Weights of a small contrastive image-text model.
Model: 9.73M parameters, encoder arch resnet_bottleneck, encoder activation leaky_relu, encoder depths [2, 4, 4], encoder widths [256, 448, 784], text encoder width 256, text encoder layers 10, text encoder norm layernorm.
Training: muon at rate 0.014, 6400 steps, batches of 128.
Data: trained on photos of plants and fungi (iNaturalist), 45211 training examples.
Rows from block 5 of the text encoder of a small contrastive image-text model, named by matrix and row number. Rows with one number belong to one neuron. Each number is 128 + 24 x the weight over its row's rms, rounded and kept within 0 to 255. All counts start at 0. Numbers have three digits each.
After each neuron's rows are labels from the 100 texts, of 14976, where the neuron reaches its highest value: "fires on" is the input token at the peak. Only what is clearly more common there than usual is listed. The data: photos of plants and fungi (iNaturalist). In brackets: how many of the 100.
# fc1: MLP up (text_encoder.blocks.5.mlp.fc1.weight, 512x256), inputs 128-255
# fc2: MLP down (text_encoder.blocks.5.mlp.fc2.weight, 256x512, transposed), outputs 128-255

fc1.173:131119127133095115123083165116122130136119127149066103167142193139138128128111135125141161081132118127160130140120098133097129147117110150098085102133135143160136144094138103110143084110106122136129158100114083131136137128120140116106122146104142128129156123125124159142089142091104143110136102148128138131124126148128163109153147136160128097122126134162084096104129118175125116087103
fc2.173:153148109089148122092105096160135095144087109152148158070123092132130180108163158151157129152148152112115156184110171148150143103145122171142107187160159083134137144107133142131117186104117146112089160124142102096102138115095150127180139121141142112117137114124168146129122128133116148140133136168119103138122178102109110162175165116172167141093130130134114104105093110117088114122147
fires on: "plantaginaceae" (43); "<end>" (25); "class" (23)

fc1.135:109152104106139135091112095145106106150122134136160118085136125103138122146124137133174184178128110145130131139132114179131132112132134108168160171146112138139129137159157142169115131124174155131152139118128090123123132138156071113087120153128119122084146161093157093107129111130107119151124096112141163114134125101096112159148155104114109169152146109124136138140162149113124147097101
fc2.135:117152112144139144135087171112187120137157130091154152147123176114132077107107129152099147153127117082151130144158125091127112110105113106106098127136133123125115132175122108089119135189175085120123136150090119143124156178111062114119124116124117154128152094196127120134096152150139142095121106119092093101114131145135171168099104144122136126149115131145138113140149142147098154146145
fires on: "class" (28); "magnoliopsida" (26); "papaver" (24); "<end>" (22)

fc1.140:128107140130126114106110137098166147166143138106119116170141163182114089137097132084115108144116173109100101087133140095174106120116143161159105119129129152118098156104090137153126093094169110135115128161161076131114139147154140148116126151100145131129096143143155119147133127135137110085110085113143099126112129088106123163097119136102177134117128117114140097130154097152137118129138
fc2.140:086162107111147116185121169089122147135135147104138150134130134119141103167140100134135136119161125074123112080097154140140083118121201138125156117133132122160157106167139095114150137142087103118120133113138119138104112115107161124129164131128083155133126144153145128104137076133132121153106122122101131134174105144127151123138083122129124151070121150136144141125147108138149109121125
fires on: "class" (57); "<end>" (43)

fc1.482:127120126158103090132102124191092154114116160120136119151135135135118130151122145137147117099143161140165106169114130145098104126138100137129131089088123116125154113156118110150151076137154132113095112134139120145076111126099118151089109164162139124154107171131118113131163109169091111120139129201155117146159105121137127099141119155177122075140134102111155122139167105143108153153112
fc2.482:181135087108158117106076129111153085162143152148161112111118158096125120124134185102158141116142098109130172094137098115175128123122118134113114093126114106126164105158102137118157160125092126149148127063140135112146144120151145151136118166115107141132079139102113146107110132117071143126142124104131093122120161116141164133129133122134162178118113136105144131122115134152126111124122
fires on: "(" (47); "class" (28); "<end>" (25)

fc1.209:144162128138115129111126120128132151128092145117098151116151140124146120107146108153100127095126128136127157128146104127166149118130100108130123105140137114105095116145139136132138144137130135122183092176141145103127078137145131164124136130114110071162092143063160116095152125145141152111149137126149134127121117159158143105121171137114126145163145134089137143141128103117152123127122
fc2.209:142118100102136102117125118115118182148086073113127132128112076161118130144101128108156126118121124132102118103132106087151132089082104109113117123101101124134089143134157123082161160149107127075089110151127111127168132147116119141142100129091090141147121149119151156107152197134097130114094155091139095136114141125131146171132128130134156128131109113169106106141159111147168145114135
fires on: "liliopsida" (68); "class" (21)

fc1.449:149177112121120117098148128114111135150160101112136096124117132140114126095108099120108145148132093129151137113152146109081150104113117114142147141105118152089162128084116103150172127088117172121137111084112102122148114136088103162123115141085152110087124129172145181142088112133103099170108142072117092141144134085124111093132179141113142114105113155129150156142095094134132099112120
fc2.449:151100121153087141145130119144132152124090093127175152135157160151141159125106093097109115097071135132121129135102141170127158122100120108152154118133135091102082180114109107106148122126090131092161153124119119101135115101160135151141130126122154133095153121142158145132136116136121153101139127131101128117121116146126108137110125129118142083113135098135105133159161146121150150109141
fires on: "," (45); "<end>" (36); "magnoliopsida" (19)

fc1.469:128132098123143096139134150135095128122111142136123127110118094175121152184087139129140131133118153127131099144109088160132160119129145113109152087147125092139165127081111155139134152140140146121118099167079124093115126112113134134146121109181104140116153118105144108152172138148133130158135121109164122095107082157136131154110108134138142121099094161131135139111129137074088121134117
fc2.469:098122076133141175161124172122127113143119138150150126114096127164141147099074143088142133140158136065148100081142118142118136123134132105105131176127103131123129118153155143142123121116140106122108118113150139132123143085119153120135135098161148125136115192125106109146119116170126157128148101133098122130133150153119097156164149120122170111125107183143173165160111103159127109095122
fires on: "order" (43); "class" (37); "<end>" (20)

fc1.280:132126156145119138115132136150140066137123144161111100133126069130124116138135113116152101167124116160145115136138110134127130145134177154118104144114170102096091113122130145115130159159112173149124146179085077120106136131148106115090119141134096115135130122138061122134113125176146101123166121113154110136100105101108134098135103137147064095145138137110128102108145145083151139116129
fc2.280:158144101144124166160109123153116101168158122174135112109143110099132109112185157104176136161104111113152163089152115109146132195134169126082146105129152146142141134096148120106155155122140170065153136134111148109162149167137120114134154116130103105107136104115095130173163104124127119103166156168090130146101109136121140100130084144138102105182190139099136104133138149097118113114110
fires on: "vicia" (47); "<end>" (30); ")" (23)

fc1.483:143124166115144119116147126128106154124116083115093142136158140125101130150139116155135135088120139130142119118116076124127154129131127133133096116158121143138094112131162115181119137113109139163111120131139109155126109123147111169116134134143119102100161146094129163085154135089162158137125137081139088111115151108157153054118136114135115103169117136124108119110077066148082134096143
fc2.483:143142101098117142072150149134106094150129126144092129076128122110084141152107133135133178109135117143131099080160161148166122107109131130126138104099112166133114130137112131158135127136114085117100148139144131071091131147153160147124130134086136138151131088071100143158100122156118147097139110106148128155108123135121117170129142118153176097119138096163122089131142099164165169160107
fires on: "," (42); "caryophyllales" (37); "order" (21)

fc1.251:149097121078147141140154130151133117102092131144126125089139118166103134114192117135078114135151133117159121095109167146166134098127150128099109098123152119134118095152144112188132112138133127117097136086077124153156153079146114142077124118118073137096124161134135157138187116130162179139164135092138121143117113137124122126179124074139103147133097116130153110142121115131111175089124
fc2.251:093134119152126118134112120093134062132121095108084135137129133110129141130116119122144136147118176139125110182151080101122122129144116119128142118138137125115150160149121132126139123130147183133201141078128111094144099137117145103112093164066127117089117179105145129099157174131119085128116133107097121152111087120121123130160138108114147133128070159144120134186161123128130103085127
fires on: "pinopsida" (48); "<end>" (22)

fc1.75:106157108092177096086162148092149135116142107136118136135153174178110132094104181159127154140145113137078125152109111151166104152131112119149136115107162088120165112124129090141177094110124195087155113110122139130155145123107164174110157121138136156138157105158122071086112131159116141124132171171119114124107111128172125116088174150147121122138110096153104154156154152083110139124124
fc2.75:104145124151102099093108128122141132146157138157130113098159115112132097169133152129127149122119110105130091128157159145114111147123124125139153142139114118146087107121149126138090150118119137110162119144144115114173141112139142149114122166114136116130130148099100131141147142118067124141115168120136137109166125140142154139107115116106171077102105150163122113082082112119157206141130
fires on: "liliopsida" (49); "class" (29); "solanales" (22)

fc1.208:137140110141149151129159160107144147140122138151172110126103134087103100095111109145101129118095156132133134131168100171153132137137138111149134101102114152100095098118138086123148112137122152128100128121149138141092158124120117121095116117109081088071156104084119128147134142125162195139130131109117122140138060142136162127151149140149077134127091163168128092123134123122143107125110
fc2.208:136140135116143125113140142109113117108117129158135090132148154166138140046106121140150104136146131078123123108111134134106141125144184158104084103123127177128119163159075118121157175177143204150128141119113163083098103118204178160097097123149112141114135108101170165123128097161140145143117130149124120123141109138128130146121128111081109122169159131118140137149132128115152111155123
fires on: "order" (40); "," (36); "geraniales" (24)

fc1.223:116085082070079128129124114163111147113124126136128135135158110131159142139126123101139131137081096109158139097136161138134126160151118103107154179134167168139104108111138100158140110118121145137086161154110152133105157152167155126096104140085137124122107134094103105150165111164132153093139166159128141109150065138150066136137159090165111139121163104167153103159080104127141121155088
fc2.223:121134137115116131137120150091145121138130129093105177149141131119100121105128181133122121153127102131148166056133164103109112130102118147117124143121169108102137079122117096144152143125123137056145099109124125165135127106146147131130089111146078143091109127132131132118156126140138095151143115086107122115118103146128145086141100140127174124147143165138097171122129150143103145145112
fires on: "class" (30); "<end>" (23); "pinopsida" (18)

fc1.83:127148060094165156092062085142122134138151079121153138157130128140136122124120122108125129101103135161140113141109098126129092111122112143138153170088159168176091108161135143139090102130125134142150097167122104126111135123166173149132087152133141118130099111141121052125117133103154120154113128132125091090144096134121139094115161140114116113137127131116157109107076137109200076147089
fc2.83:101134129126133091139151108148117108102131106149109131084126097095162110139130127159113134113149124162114141150117096150153105157157113116112143173144074145146139155113186127138128113132121124122155163071111102100128103145126167118146158136120110134138144061109140121114127124142095089146120101118144125125150106115142141143113089132130146125129174112099141162093131136129110163136104
fires on: "," (54); "liliopsida" (28); "family" (18)

fc1.424:161126088104138137121077125126144128165085147097130096126135088090094146126122129164114145114151120147102180114154152128154171125106099110102111135122140095098110097135202153090100116120139138128152085149111142149144151123129130178141136133089160105152089113123127139046147144081145113112144136121152143158160133136128124135122167123076139122094096141103131112125105109143158119117147
fc2.424:125121132137151084112152111121151145101120133198124092168124151128118117110142129104178108114163127154088142102130091096117156107103122138128107138106083148141082132167107116099152150144119141123147095160151112120125152130132134141127152127084133151133104094124156164102113169082143106124123112082170155119124155111120159129133128150161130113130105150138115142137132151171187118141096
fires on: "liliopsida" (68); "<end>" (21); "asparagales" (11)

fc1.285:166110143167097121135131095120124118120093123132116122137153157099144114126143159141132130148168131167125129106161113180113156138164107113134136115123154125142124133112195119143097118139110164141151158161122081122133122132112123145107104141157149096143138149110114098099139184159127156129133062125133132170136077097138124113111096119149129067147136116114104088117130154111109167140114
fc2.285:112140086119097140124107138118159110106132120120154148133106100102157152121165143124150132164099101121153129161130118140153182150167189085132147145141130129072159128112163161152086113086136153145180115166112150114138128124112148123166076127164118118122118129126102100145145135140152148101117123144116115091129131129151098082166084150160157110125127169126119156135102132118151123157080
fires on: "<end>" (53); "class" (47)

fc1.192:152150131121132130128150139104102142135116103190120113123133103129135139107142126155143178147140158127125101115112109169178096130160129150125129116144117123095119153115154112108097097134145126112095137106095108126106121147099134093140189118148112159142101157150089103108165086140106158109054131121123104151104108157137145123147185079115109129090148145135107163110137119100128090133127
fc2.192:149141126147130107132105166096156118083126132073127154137115131166179134125128143148134127110129097098115118127185155085139176097131124120184097157127156168128124117112077161127108140121166151120163143104163093115106051134133113161114131132121111152159101097157150163145137154151123124121121139137147122119155139103092123141125143159106106176103093149153133168115154104142117113130168
fires on: "family" (35); "<end>" (28)

fc1.151:075101101121150115162139164102134161149129112135105093133122130126081077130151090127138098117146144109155151145091117098123090110127114160145145145164107135106093116109156108140082123125146099137082124159158096103181140110134104131154185103154102140110132098160168119106127138114105154153126160100098116136134151185094108145079126132113093140097141102126108126127101141127154133120118
fc2.151:093097136146101116149171088097101129122130176124111132133148101110053117145162173122111135095137156145127153127133147105112139125132130173103101105176141192110132128138142155127121118146102154115090104116192096119152134103126119140153212128134121134138120161145132145133160153104125111079146110148109160124121163107128145136116114115141120148111125147117096136111128134122136128163132
fires on: "(" (43); "<end>" (29)

fc1.137:126101160109114068177127123094149134149143126105136082135125110143135100139149106123115120061170126080143117156117133107149094113156133181164129124142082185118068122138097124140123115143161115114124128122103114106126128158095126143143167096158080138119136118162162097154098107123092147174098148115109129105114137139152115159155140172146110132129091159189139132118109100126121123135157
fc2.137:123095142151140104153128100143097162173079166140108108107152131102071106116137166132129120143113144132113155132129139149128174077141137131115134133131129142096110077132113116128130134177092107138109157130156098120124157178123111112120130122156104141124184114150143148107151180149133142148117097149099156134095140082129143107149136113153125161130120140145133166148137075154146139151130
fires on: ")" (70)

fc1.392:123140149121144113117137094136117151140090089119117158152125147146093169142148077138113165109143118115126098146113103168157123141133124137130122118122154183132147172103117098121126160128127107091120099132138090152135172142165092143155136094103171131138115172136176136119140124148127158092145163139145145178097138137112130115150120125119086134089131172094168115084099138101127160120155
fc2.392:095163132121115137129067125162132149121140109160126165124101082107140127096156128124116127150148134157120164086135143107093138090150107129140125138131116096158069134167195137091128109192102109116117162143136157139081125105145127107120064128130134121095133145121153119117134179140115121159159136103144161129126157148090145148114104116109116093121103148154159125082146099127114183085144
fires on: "class" (79); "order" (21)

fc1.400:152116115158170112165154140087125191130124168114091109097131090149120131160152098139107149086133133142103142072097130161116149115113071136160148104157130136123115137142126113143151126133118083159129125151115123170133110105139096099085090160112119145111123167178069155150180131132117133119127144142101092126096131114126122103120144145144114105135108162123102129107108117184125190083135
fc2.400:106177139160160130140115103121115162087090092133125125143151108129149139136146150091153070090137114168177107118121119108145117093100159098130121154121093145142092116129130101134123112132114167160155130137107117130117119150132114108111151107112126114137174111087133100137106141127107123101145114119114105155132098182121118109127138146134125146182125138123118163146153146129159179140114
fires on: "order" (65); "<end>" (21); "class" (14)

fc1.453:114106143128099107151137121102132136097138066109152158164156101138076116114148127156106147132158128118110126129070102110161132194121120126134136113143139104111100128124123109136137138082152156139112094142157168159104147125116091163154122115141136117118117129117125169117118122095114147133143124134149138114093125143086148135107139165163165112088165157069135124172102136174158155158189
fc2.453:058134146137101173150146145168089108124085114131130115126103143111137144126110134124125130173136129147098104103106120161108183095092098139112173137089148074127123150090096114145151170152076104126130149155137086116125139123151142100129094098127128103126130146080136115155134105157151154151170127134189124078107087120162150140146144149120111157156122114131129096124083162117112116100088
fires on: "<end>" (75)

fc1.327:105122170106144136158163127107136140119118138079150123135094137134136159145156154124181130129102155175107115140112109123124089137100094100145148101087168115161085151131120096181137146093129130104140103109119109126150131151132128187154127124150126135118154139098104079155138116098112138140154108136184131158141119121162123107145126126132084140093126123124095134110109138101148138081144
fc2.327:122130120146155097124129170125112058074140117129076154116164137111138145142183097137109092157143119098127141142146141102132099098157129105153146123103149152094125138147121109123099167123106123132130113143128137149131126167142096087126102167127088184084133107143127142090144124146124104136155162184157141133156093084125121135130131102122124157152102144145154115091137112151155103155086
fires on: "<end>" (57); "magnoliopsida" (43)

fc1.335:117143137078129127110119170147136149152097121119126126107139116098148157106099147137146113129145119109082084134164111090096133075138113113135137106110147147144137106128145138136113121100109121135134125104073151114066113146132170113149119136101134150096118134162123158125138102108133086126152128134113135143123165122154118127096152093140143147144080156130116117105161085093157150109124
fc2.335:113112085152131132148150129171084148138133109121151104081147160099154140068124154134136147152122116167151113088091160085144161126113143125178151109152132116160120149134180113090142113136142146102132129068117145145147132102135122123174130132108123115094139098133172097144128113110120109122115115124101127105100101118100130131133109125134118150137114147123109165098166098169108155092135
fires on: "liliopsida" (58); "<end>" (25); "order" (17)

fc1.490:119117135107126094081104160084147116119143146102101157083141145131157107115152148132126144135125091135158082142112121117154107123117108118070156146135151159153131126109140094133127134133135116185118135110131157109147141150136127169154121081135121108102139114110163107150099135113142163140127140080151147104127120093129124094117157092113091096089161054110093096108128083165118174149143
fc2.490:142122115123123147117108111161143100120093138162136136089140098128102131127151112114119102112134119128148147167119140139103114111075125135151127113151113146102173129148146146139114107125097127123129089122118117107114114152176093121109121137152099085103109081151140108158120150128136150142114143142185077146157147121142122114128110138176157138152138135173127152081100156128108151145113
fires on: "order" (33); "magnoliopsida" (31); "scrophulariaceae" (25); "cedar" (7)

fc1.295:121158167117139124137101156127111123102122119174128118111118166110149136136102104110110151120131104118113129064083102099144125174125144148148112066103173184114158092101078145136124163145176141130137110120115109131135098099123109124135143160130125140123118112108126116170132089149138150176176134106175142099132137101150113125119141167133141168094138141118145141119109111150135172155123
fc2.295:128138118125162097160116169112111150101124120155125097119101136130106102117149112091097129145153117130116106102113136099114139133149128123175122108124120100131140124156099141128088129136133150164140090134167138142108115123136123088149151087135107112139146114126144131143122177131123123154174128136087103136165127151123121140105128083100083160147095157157148103107118130189107113093153
fires on: "magnoliopsida" (51); "<end>" (49)

fc1.260:130082144122122120144139142151158125119125109166128126084092117100121131137112146109102144142200125146129135159113124114140105102132177123128176122140103118157142117142121073126130121125140135124120120135150111129092132141125101132094146067110122124114087146152096090148142131097107104162122155120148157122129166151141182135173153130155160129130105154125161078157143099134156136124142
fc2.260:122126133153157094142112111115107118127115179168140139114120140141126140119073095119139142130135149129101171149112160128159164128145129170093114153127178120094135126096079159114148120149145120128144077151134082102094130110108128134137117142168135122097095137081175143119179143170190143111104096127122095115149173098109156123109153110142133120129146115142096068081131108134174122123173
fires on: "<end>" (77); "magnoliopsida" (23)

fc1.7:149141111108139114092115135158151115133120118148144086161108123108107160137129120110128137132095146134124116143141122090161084110155152114103097166115149114128072171169128140075149156133122105161167139119121144113069133130147112110146107126109103094084108122124166132151142127141120133170118142122113103117113116096111174154128139128103145130123182117166120126148088087109120112127130
fc2.7:084108085098114121159116135166107121132114156142136132084104102152154199177132121133172141109146082164122138138133147144135132132131118111161148146105080134134157135101090136143132156157096139127163133103113119089184115145158160160120122130124087145141133164146153134170102118145117131119148105146108131152130177147136131096124137150164137099184121122136125138165101114090110148165116
fires on: "asparagales" (39); "<end>" (38); "asterales" (23)

fc1.164:075095137133157140081129106114071124135127113135114150118093109127120145154122123170161144177132133109110155138159167103160108172124163120183182120112103150132147131150105127142126140070139098081142109114085106145119125136114118128151143136133109195167096132116106098103138150120123150122151066093105167169145153171143159140169131135079107126121157149208120083115110143137106061155116
fc2.164:135150120113104125140117184139136137105156151122174131161125113095149123157111151094155096132115098107133140129128111141169102122142092107116099114099123113129117119136137121181152122118134184095118112142111168143138119111130109132132129091134146117067147167168109109165152097149101108122153167103147112138102088115149106140167136135133120140100123131147102153102147145141113122128118
fires on: "family" (35); "<end>" (35); "leucanthemum" (27)

fc1.309:173113127172148160138130144129145144141132142120156105120110158119139128118159101111109118151084111124127181150127129102171117134156109142120115119147078105134138152102084100114152133173132162084161185082148142128141174129126182103105116135117148106159128084108135136135145144120108163144130133155149117135162151123134119116111111140108128112076112087094097150095146090145099136142103
fc2.309:093097159129112121125142142135138131153133121155154097112158119103131125112127105115109120106167158153124154130137114148140147078088135102088142143125105137133106148098120093093148126176121112167112114114130113078127162143178150092131121126141110122141131150109090167154160091186142109112140107117140137162155105129071116085129146106111133133099159120121106187130129123148185068145108
fires on: ")" (38); "<end>" (32); "magnoliopsida" (30)

fc1.403:195122130144156132118120094158134078115141161126127155116124099120144110170133107091177155121119149144085137120138127140158142110123109076132167145152138102139110082124152149108141137182136116141149117119097178148132130158120108131125129132154137155113112123153104115134181134146148103134163152132138158099097093104047139173159094160115125097109102119122080091104100105127142121132155
fc2.403:093181131120143122156118156111097121120118114166087123098128083098134113149199117154126109121140101116106205108145138163165147076106161126138134107105130085111154136102170126142125144133157191126106152176123176134131076113150158129136088083121115132087117145119146153104149116128094115160140107165107158155095179167107118076158129153111108127150127161101142132117127136173145136139114
fires on: "<end>" (100)

fc1.110:109134119124133121083130106160141121159144086090123061125115158121134126102138119143170144091137081132075183109107133146127083130153116158113101156113139094126107136139134116121141143116152119125097103118114127138100163123104148097108123144110085103137116124125173117115133147167108100166154146132169105113151123150122139183165124147117083125131153119129120106122121156148125130075148
fc2.110:151087126127131119164162110148118118124166150121168168099088120119074143107143110152117101095159156183159139153164112143126108114161133113147107165129140118146151125128108136126147121142164140146113130106144179141160176132139107122146133132116109106110175132142114087104131152075099149078126131087098123162129127074110171105107129163117161123136085113141119107133132113108130145119130
fires on: "family" (30); "sugar" (22); "lecanoromycetes" (19)

fc1.372:136180103149127084129155115052152120138097154141121138131141091097139140178148154127133105158130119108106120107106133115182077127140112154114139117190143130152125080110096127118132091124138127155189108077137116149124134138108104174122089159136171155141137130120095112120116131099124162103118105102141138098063183150139147151148153132178156118166120144137107083140139136147111127141134
fc2.372:137118141136139135080118122102140118132131165136137111106120132103095078122167137127119106152141104110134155108146085116113103078149149169148176142138115175143150116131111109154111154102121129139156147133117147094108095105152151095138123118103117089102154131133138138152119185129123133141133142129117126120136082136084117136171120091116076116105106119119163112074084083099156133088111
fires on: "asparagales" (37); "magnoliopsida" (32); "class" (31)

fc1.373:159150124156079120160146097095130111138130152118108122123148139141110115097121102107121122115128170145141105117142127118130158143107106153120118132114111135124127089103140091125130080128107139144191153138143124148105160111123123135128091074099124091141143156092122141124138126192115119132129141130104143177097097132140118124083192096134126125117105154134157190131138103093123112146102
fc2.373:132113155162147150118121108189136175109122097114110135167125154130133168170127133127153087131088107135162135110154163142104151132101161140124127200145122122111150122089104123079108105148160133131101122143054147139129127123146140099129136144164130120115113118118179167136103153142141151097063081143174132109120124090161136089147087126124147123134116173144103108101140103160110152092093
fires on: "class" (43); "magnoliopsida" (36); "<end>" (21)

fc1.85:106112099096135165169136112107144077140127115115116148118108108129157135133197097142094143130143145150132128126132128106107115111133084100121110106150082171136130109120122129124131117119148162128127172094108166096125086165118146144118141143175140136102201114124130143117156137140124112105140110125119093109101117145110117102105135113112114090095136152196147123136150111122126099169097
fc2.85:152086127152118146159144122128130094107119105174076109144101146107135122121071116109137101082114119123152119117115107124142194146125125163138138107145137129090149150151093083115076137144132182112138144108121119125104116136157157126139135080144141137105119110126161085145109126157179122149178148135173133122096152104102119101111140123126125161138111121178139151100124134135154114131125
fires on: "(" (21); "common" (11)

fc1.1:124121133148139170091159095161124157152127129114114119135113165121132132155134079166126135112181121077167129111080117120126156107119110143122101097176132096097086117139122128178113044126149141118158129130108118131133150147151096149113112166183189131066200120114109141114156134094125127156145125144163142117127128153091129134102127104125130097138159154125122133133103081148105146088142
fc2.1:128155102135145132107160128112076162141148114139112148085156109116052114120122120138145101109166127146105132090168128149132154151137046112175096084131106127110146125139146108123137123105122146125150148153182111078169159149147141141145150106085163093092109084138152165158157155115110143160141145141130112125136127150120140144124120112124140129107112131129109113109153143122175155148122
fires on: "order" (61); "<end>" (16)

fc1.316:128104118147124131143107120124138146116151129150133169138141144177142088179097133161157137115103120093162107106134163153145131127118106107163133085104131124170134112175134139116139154123152134145111117172103120143148158107137095125122110136133120118099149139153165152089129159137171148114114113109139113088126160107120149116169085117111134142124106120116098094152157182122102126099115
fc2.316:099114160136127087142124175131107170117125120104109146136175144113134122083154132140090145114124129152113151128118142121145145146119117128099129124120131090143123150147073113175077141149125098125128132149081085109091102157119147139128144153126152138129148127119153166142168104106153119130119127174072147136141118117216130120133150129132132150123126126132099179131115131126134124208110
fires on: "plantaginaceae" (43); "<end>" (38); "asterales" (19)

fc1.384:136119188163184104143138170101125144111108102132128143154115139119151110128105096137115142120122120148118159120110129162207116185182138125185132134118146159106102143134126118122102128095143129114111184145117118082167163116104105157167175173149133150150181110141150138100161162118142124108138088147124098127130134085129125096103104133113140129136069138148146125146089112116124108130123
fc2.384:111147168102128119131123154112132155114154112151110135106106123160132112115148134129139102123101145081118099128099100126118147104091154084123136127107119128085132129108116140139111140116086107089088109127194112122140111108106160123121121126143144115149126111065088125137130125147106102120144096140128125164128203150138154121146097118130119173107145148091110102098132089151123141129148
fires on: "class" (47); "magnoliopsida" (40); "vicia" (13)

fc1.228:112170146077078144140174140119110085174136137121105098117131108107142137142104124125179111109127120131152122150129130132132156109116104158053082148112166124147099113138134129162122162103119103136179117110137147073171112118136119165173120096152120113107156090144120107097122168113143138089129185140134108084110128081167124129152137110115130126133158134089129148156111091079134148090137
fc2.228:109142170132135131103137104074126158128107135112151136113113132101160139129133094147120105164125115083121166109118142127109134142156078108130123106140145114169130140126152131082106120137145114109130129136119099123095131138099136108128141133116156108135130132117154159125157137133112120192095147137131148119172148162150083131125104180123147109164141157057176105141132131119126128109119
fires on: "order" (45); "<end>" (37); "class" (18)

fc1.315:119128112120112155108078127140126119109096158119115154094104155106141119132098102116120147139136151169145134144156160129131125113135117098123111154071175157149109143114141094096137137122114134132168137165108099145137131142178082122145102091114107138134066133136115112095150186118129129113155105131108113163134128105125122127165088126136145113117174070144149141113112148135146144117101
fc2.315:124104123140120118167139156143113155131152147102124131151098102121135138132171127145131115167127108125133151130155131121125139151130173142153098134143116118194142149110140104129145153137152162157126109087153101154092120077074144104112132229115145165132162114137185148179148113120131175108153162126140122138175147130151133121166139141112087161148114130092164141142150153101112120132101
fires on: "," (79); "magnoliopsida" (21)

fc1.136:160096079136134128143154135101105134110094166133102090095090157095099101123147130092147140125131115135120083132125180137136144121118177114112119134128142127190151149153119153160113136122137135084125114184199144112152132089139119144093130142087139124173143147146161162128136193095146169126167132129122087126168130142128156113110096147141102129117144139128098109143114137105132097162152
fc2.136:082113120074143082138092122133097132088168140124113126146106119116089172124104115143060151135098129137158099100131102135101113126188098106095048139113124121075115172103146129133090136142125137102123149076166125139101137120094121162115120102146151123114187153134098136129151167162101102128103145116160152175126139151151154134126144142095148122116110157156144131143116104110140150090112
fires on: "asparagales" (37); "magnoliopsida" (32); "<end>" (31)

fc1.117:138131130159104182123149107135102133135156157119113146142126155137135164149159106137152132126122146109187167135151130146117088123127100130126119141182154121142156166105142169115093115126121129169092111107103132116072160141111113106107151144089149112134093164117100137077120139145117151111130138108103114117134127120152172075138146148107091135118160124097139119097144123118103188129108
fc2.117:128185128139108153140147134138113139141125136138170091130162108165146138109094156133115126142121127118151124141137128113139140082112142146151091176126154161125079156122104133176155100125150132186114128150109094147123129131132115156143115105158075103146121144146146112123161105133148124131147122147138106113108143098096089135110151168164142145081169183132120148157074127125126118138153
fires on: "agaricomycetes" (38); "class" (34); "caerulea" (20)

fc1.460:128105145116124123147135084153165143118144118089106127152157146119117127150124118165117139122148134118076146141149138139146124115146100157098172142153136112119078153137118117103133154145127098153131158140112079165145149165123129142134121137127069113178137155168146105127153089125123100088148152113147116130099098106167119133165133116149120123110109130142157103152112152090141135126154
fc2.460:149136128089109158150100098136151118185100097098172153149151160122129165108105113144151121159149153145122099131134128138133105131124080150120137129148109113092177108081149121095121143105151088117145114156118137115105101152125150111143113096131131153110085146137138164149134115119158156124143086093097122112132127123162153091156121126114108119145103135125153072107153155098144109172107
fires on: "agaricomycetes" (38); "class" (34); "<end>" (28)

fc1.435:133094169103158095136155142154118111124117120123152142134148111139130152106098131107138140136138113101154153179124098110141123123122118122119072144118157168114124132141142135157121176137121101150132127119148125136123156150095158161131082168103113122127146155113148119096116130132113123140092116100155124159136114136156151116161150164119119177084160162102141121097147126151114190101158
fc2.435:154107141144113108149138132138121123146114141093084093153108118134161089131113114114127109157114118103173111113139118126153131165178070131138118092126116162143131140153118130104154126118122143145105162142131157115064134155196122129172101138114137138147130115176108119156141184126143141117116134162128101159153141124142154130131144131130122140161163156129137135116127126071101135107164
fires on: "pinopsida" (30); "perennis" (29); "magnoliopsida" (27); "<end>" (14)

fc1.351:128124103130130116130141139128093093118137159133115175111117118139155108127125098115180095149164134160164105116136103155115130106126144131148123126170155144116122146162173138167116118079142143135117105149097117146112130181082147164133132114132136103110130123113138133160101118111079098112160064104115137138121122106138142143062101115113087097138140158118113096125138110109100130107148
fc2.351:087101101091124176100078111143100127149129135078128133122132192126134186119103112126123112140131145132139141146176113118125141132144107126143159146142133083136124142108137124125098112112102148094144112133143114100122131129105097074159139129132127107130166124095116106126155166164115150115143177133127117164170066140149176105139119105158141134168143129147142128096163137090165123116135
fires on: "magnoliopsida" (75); "<end>" (25)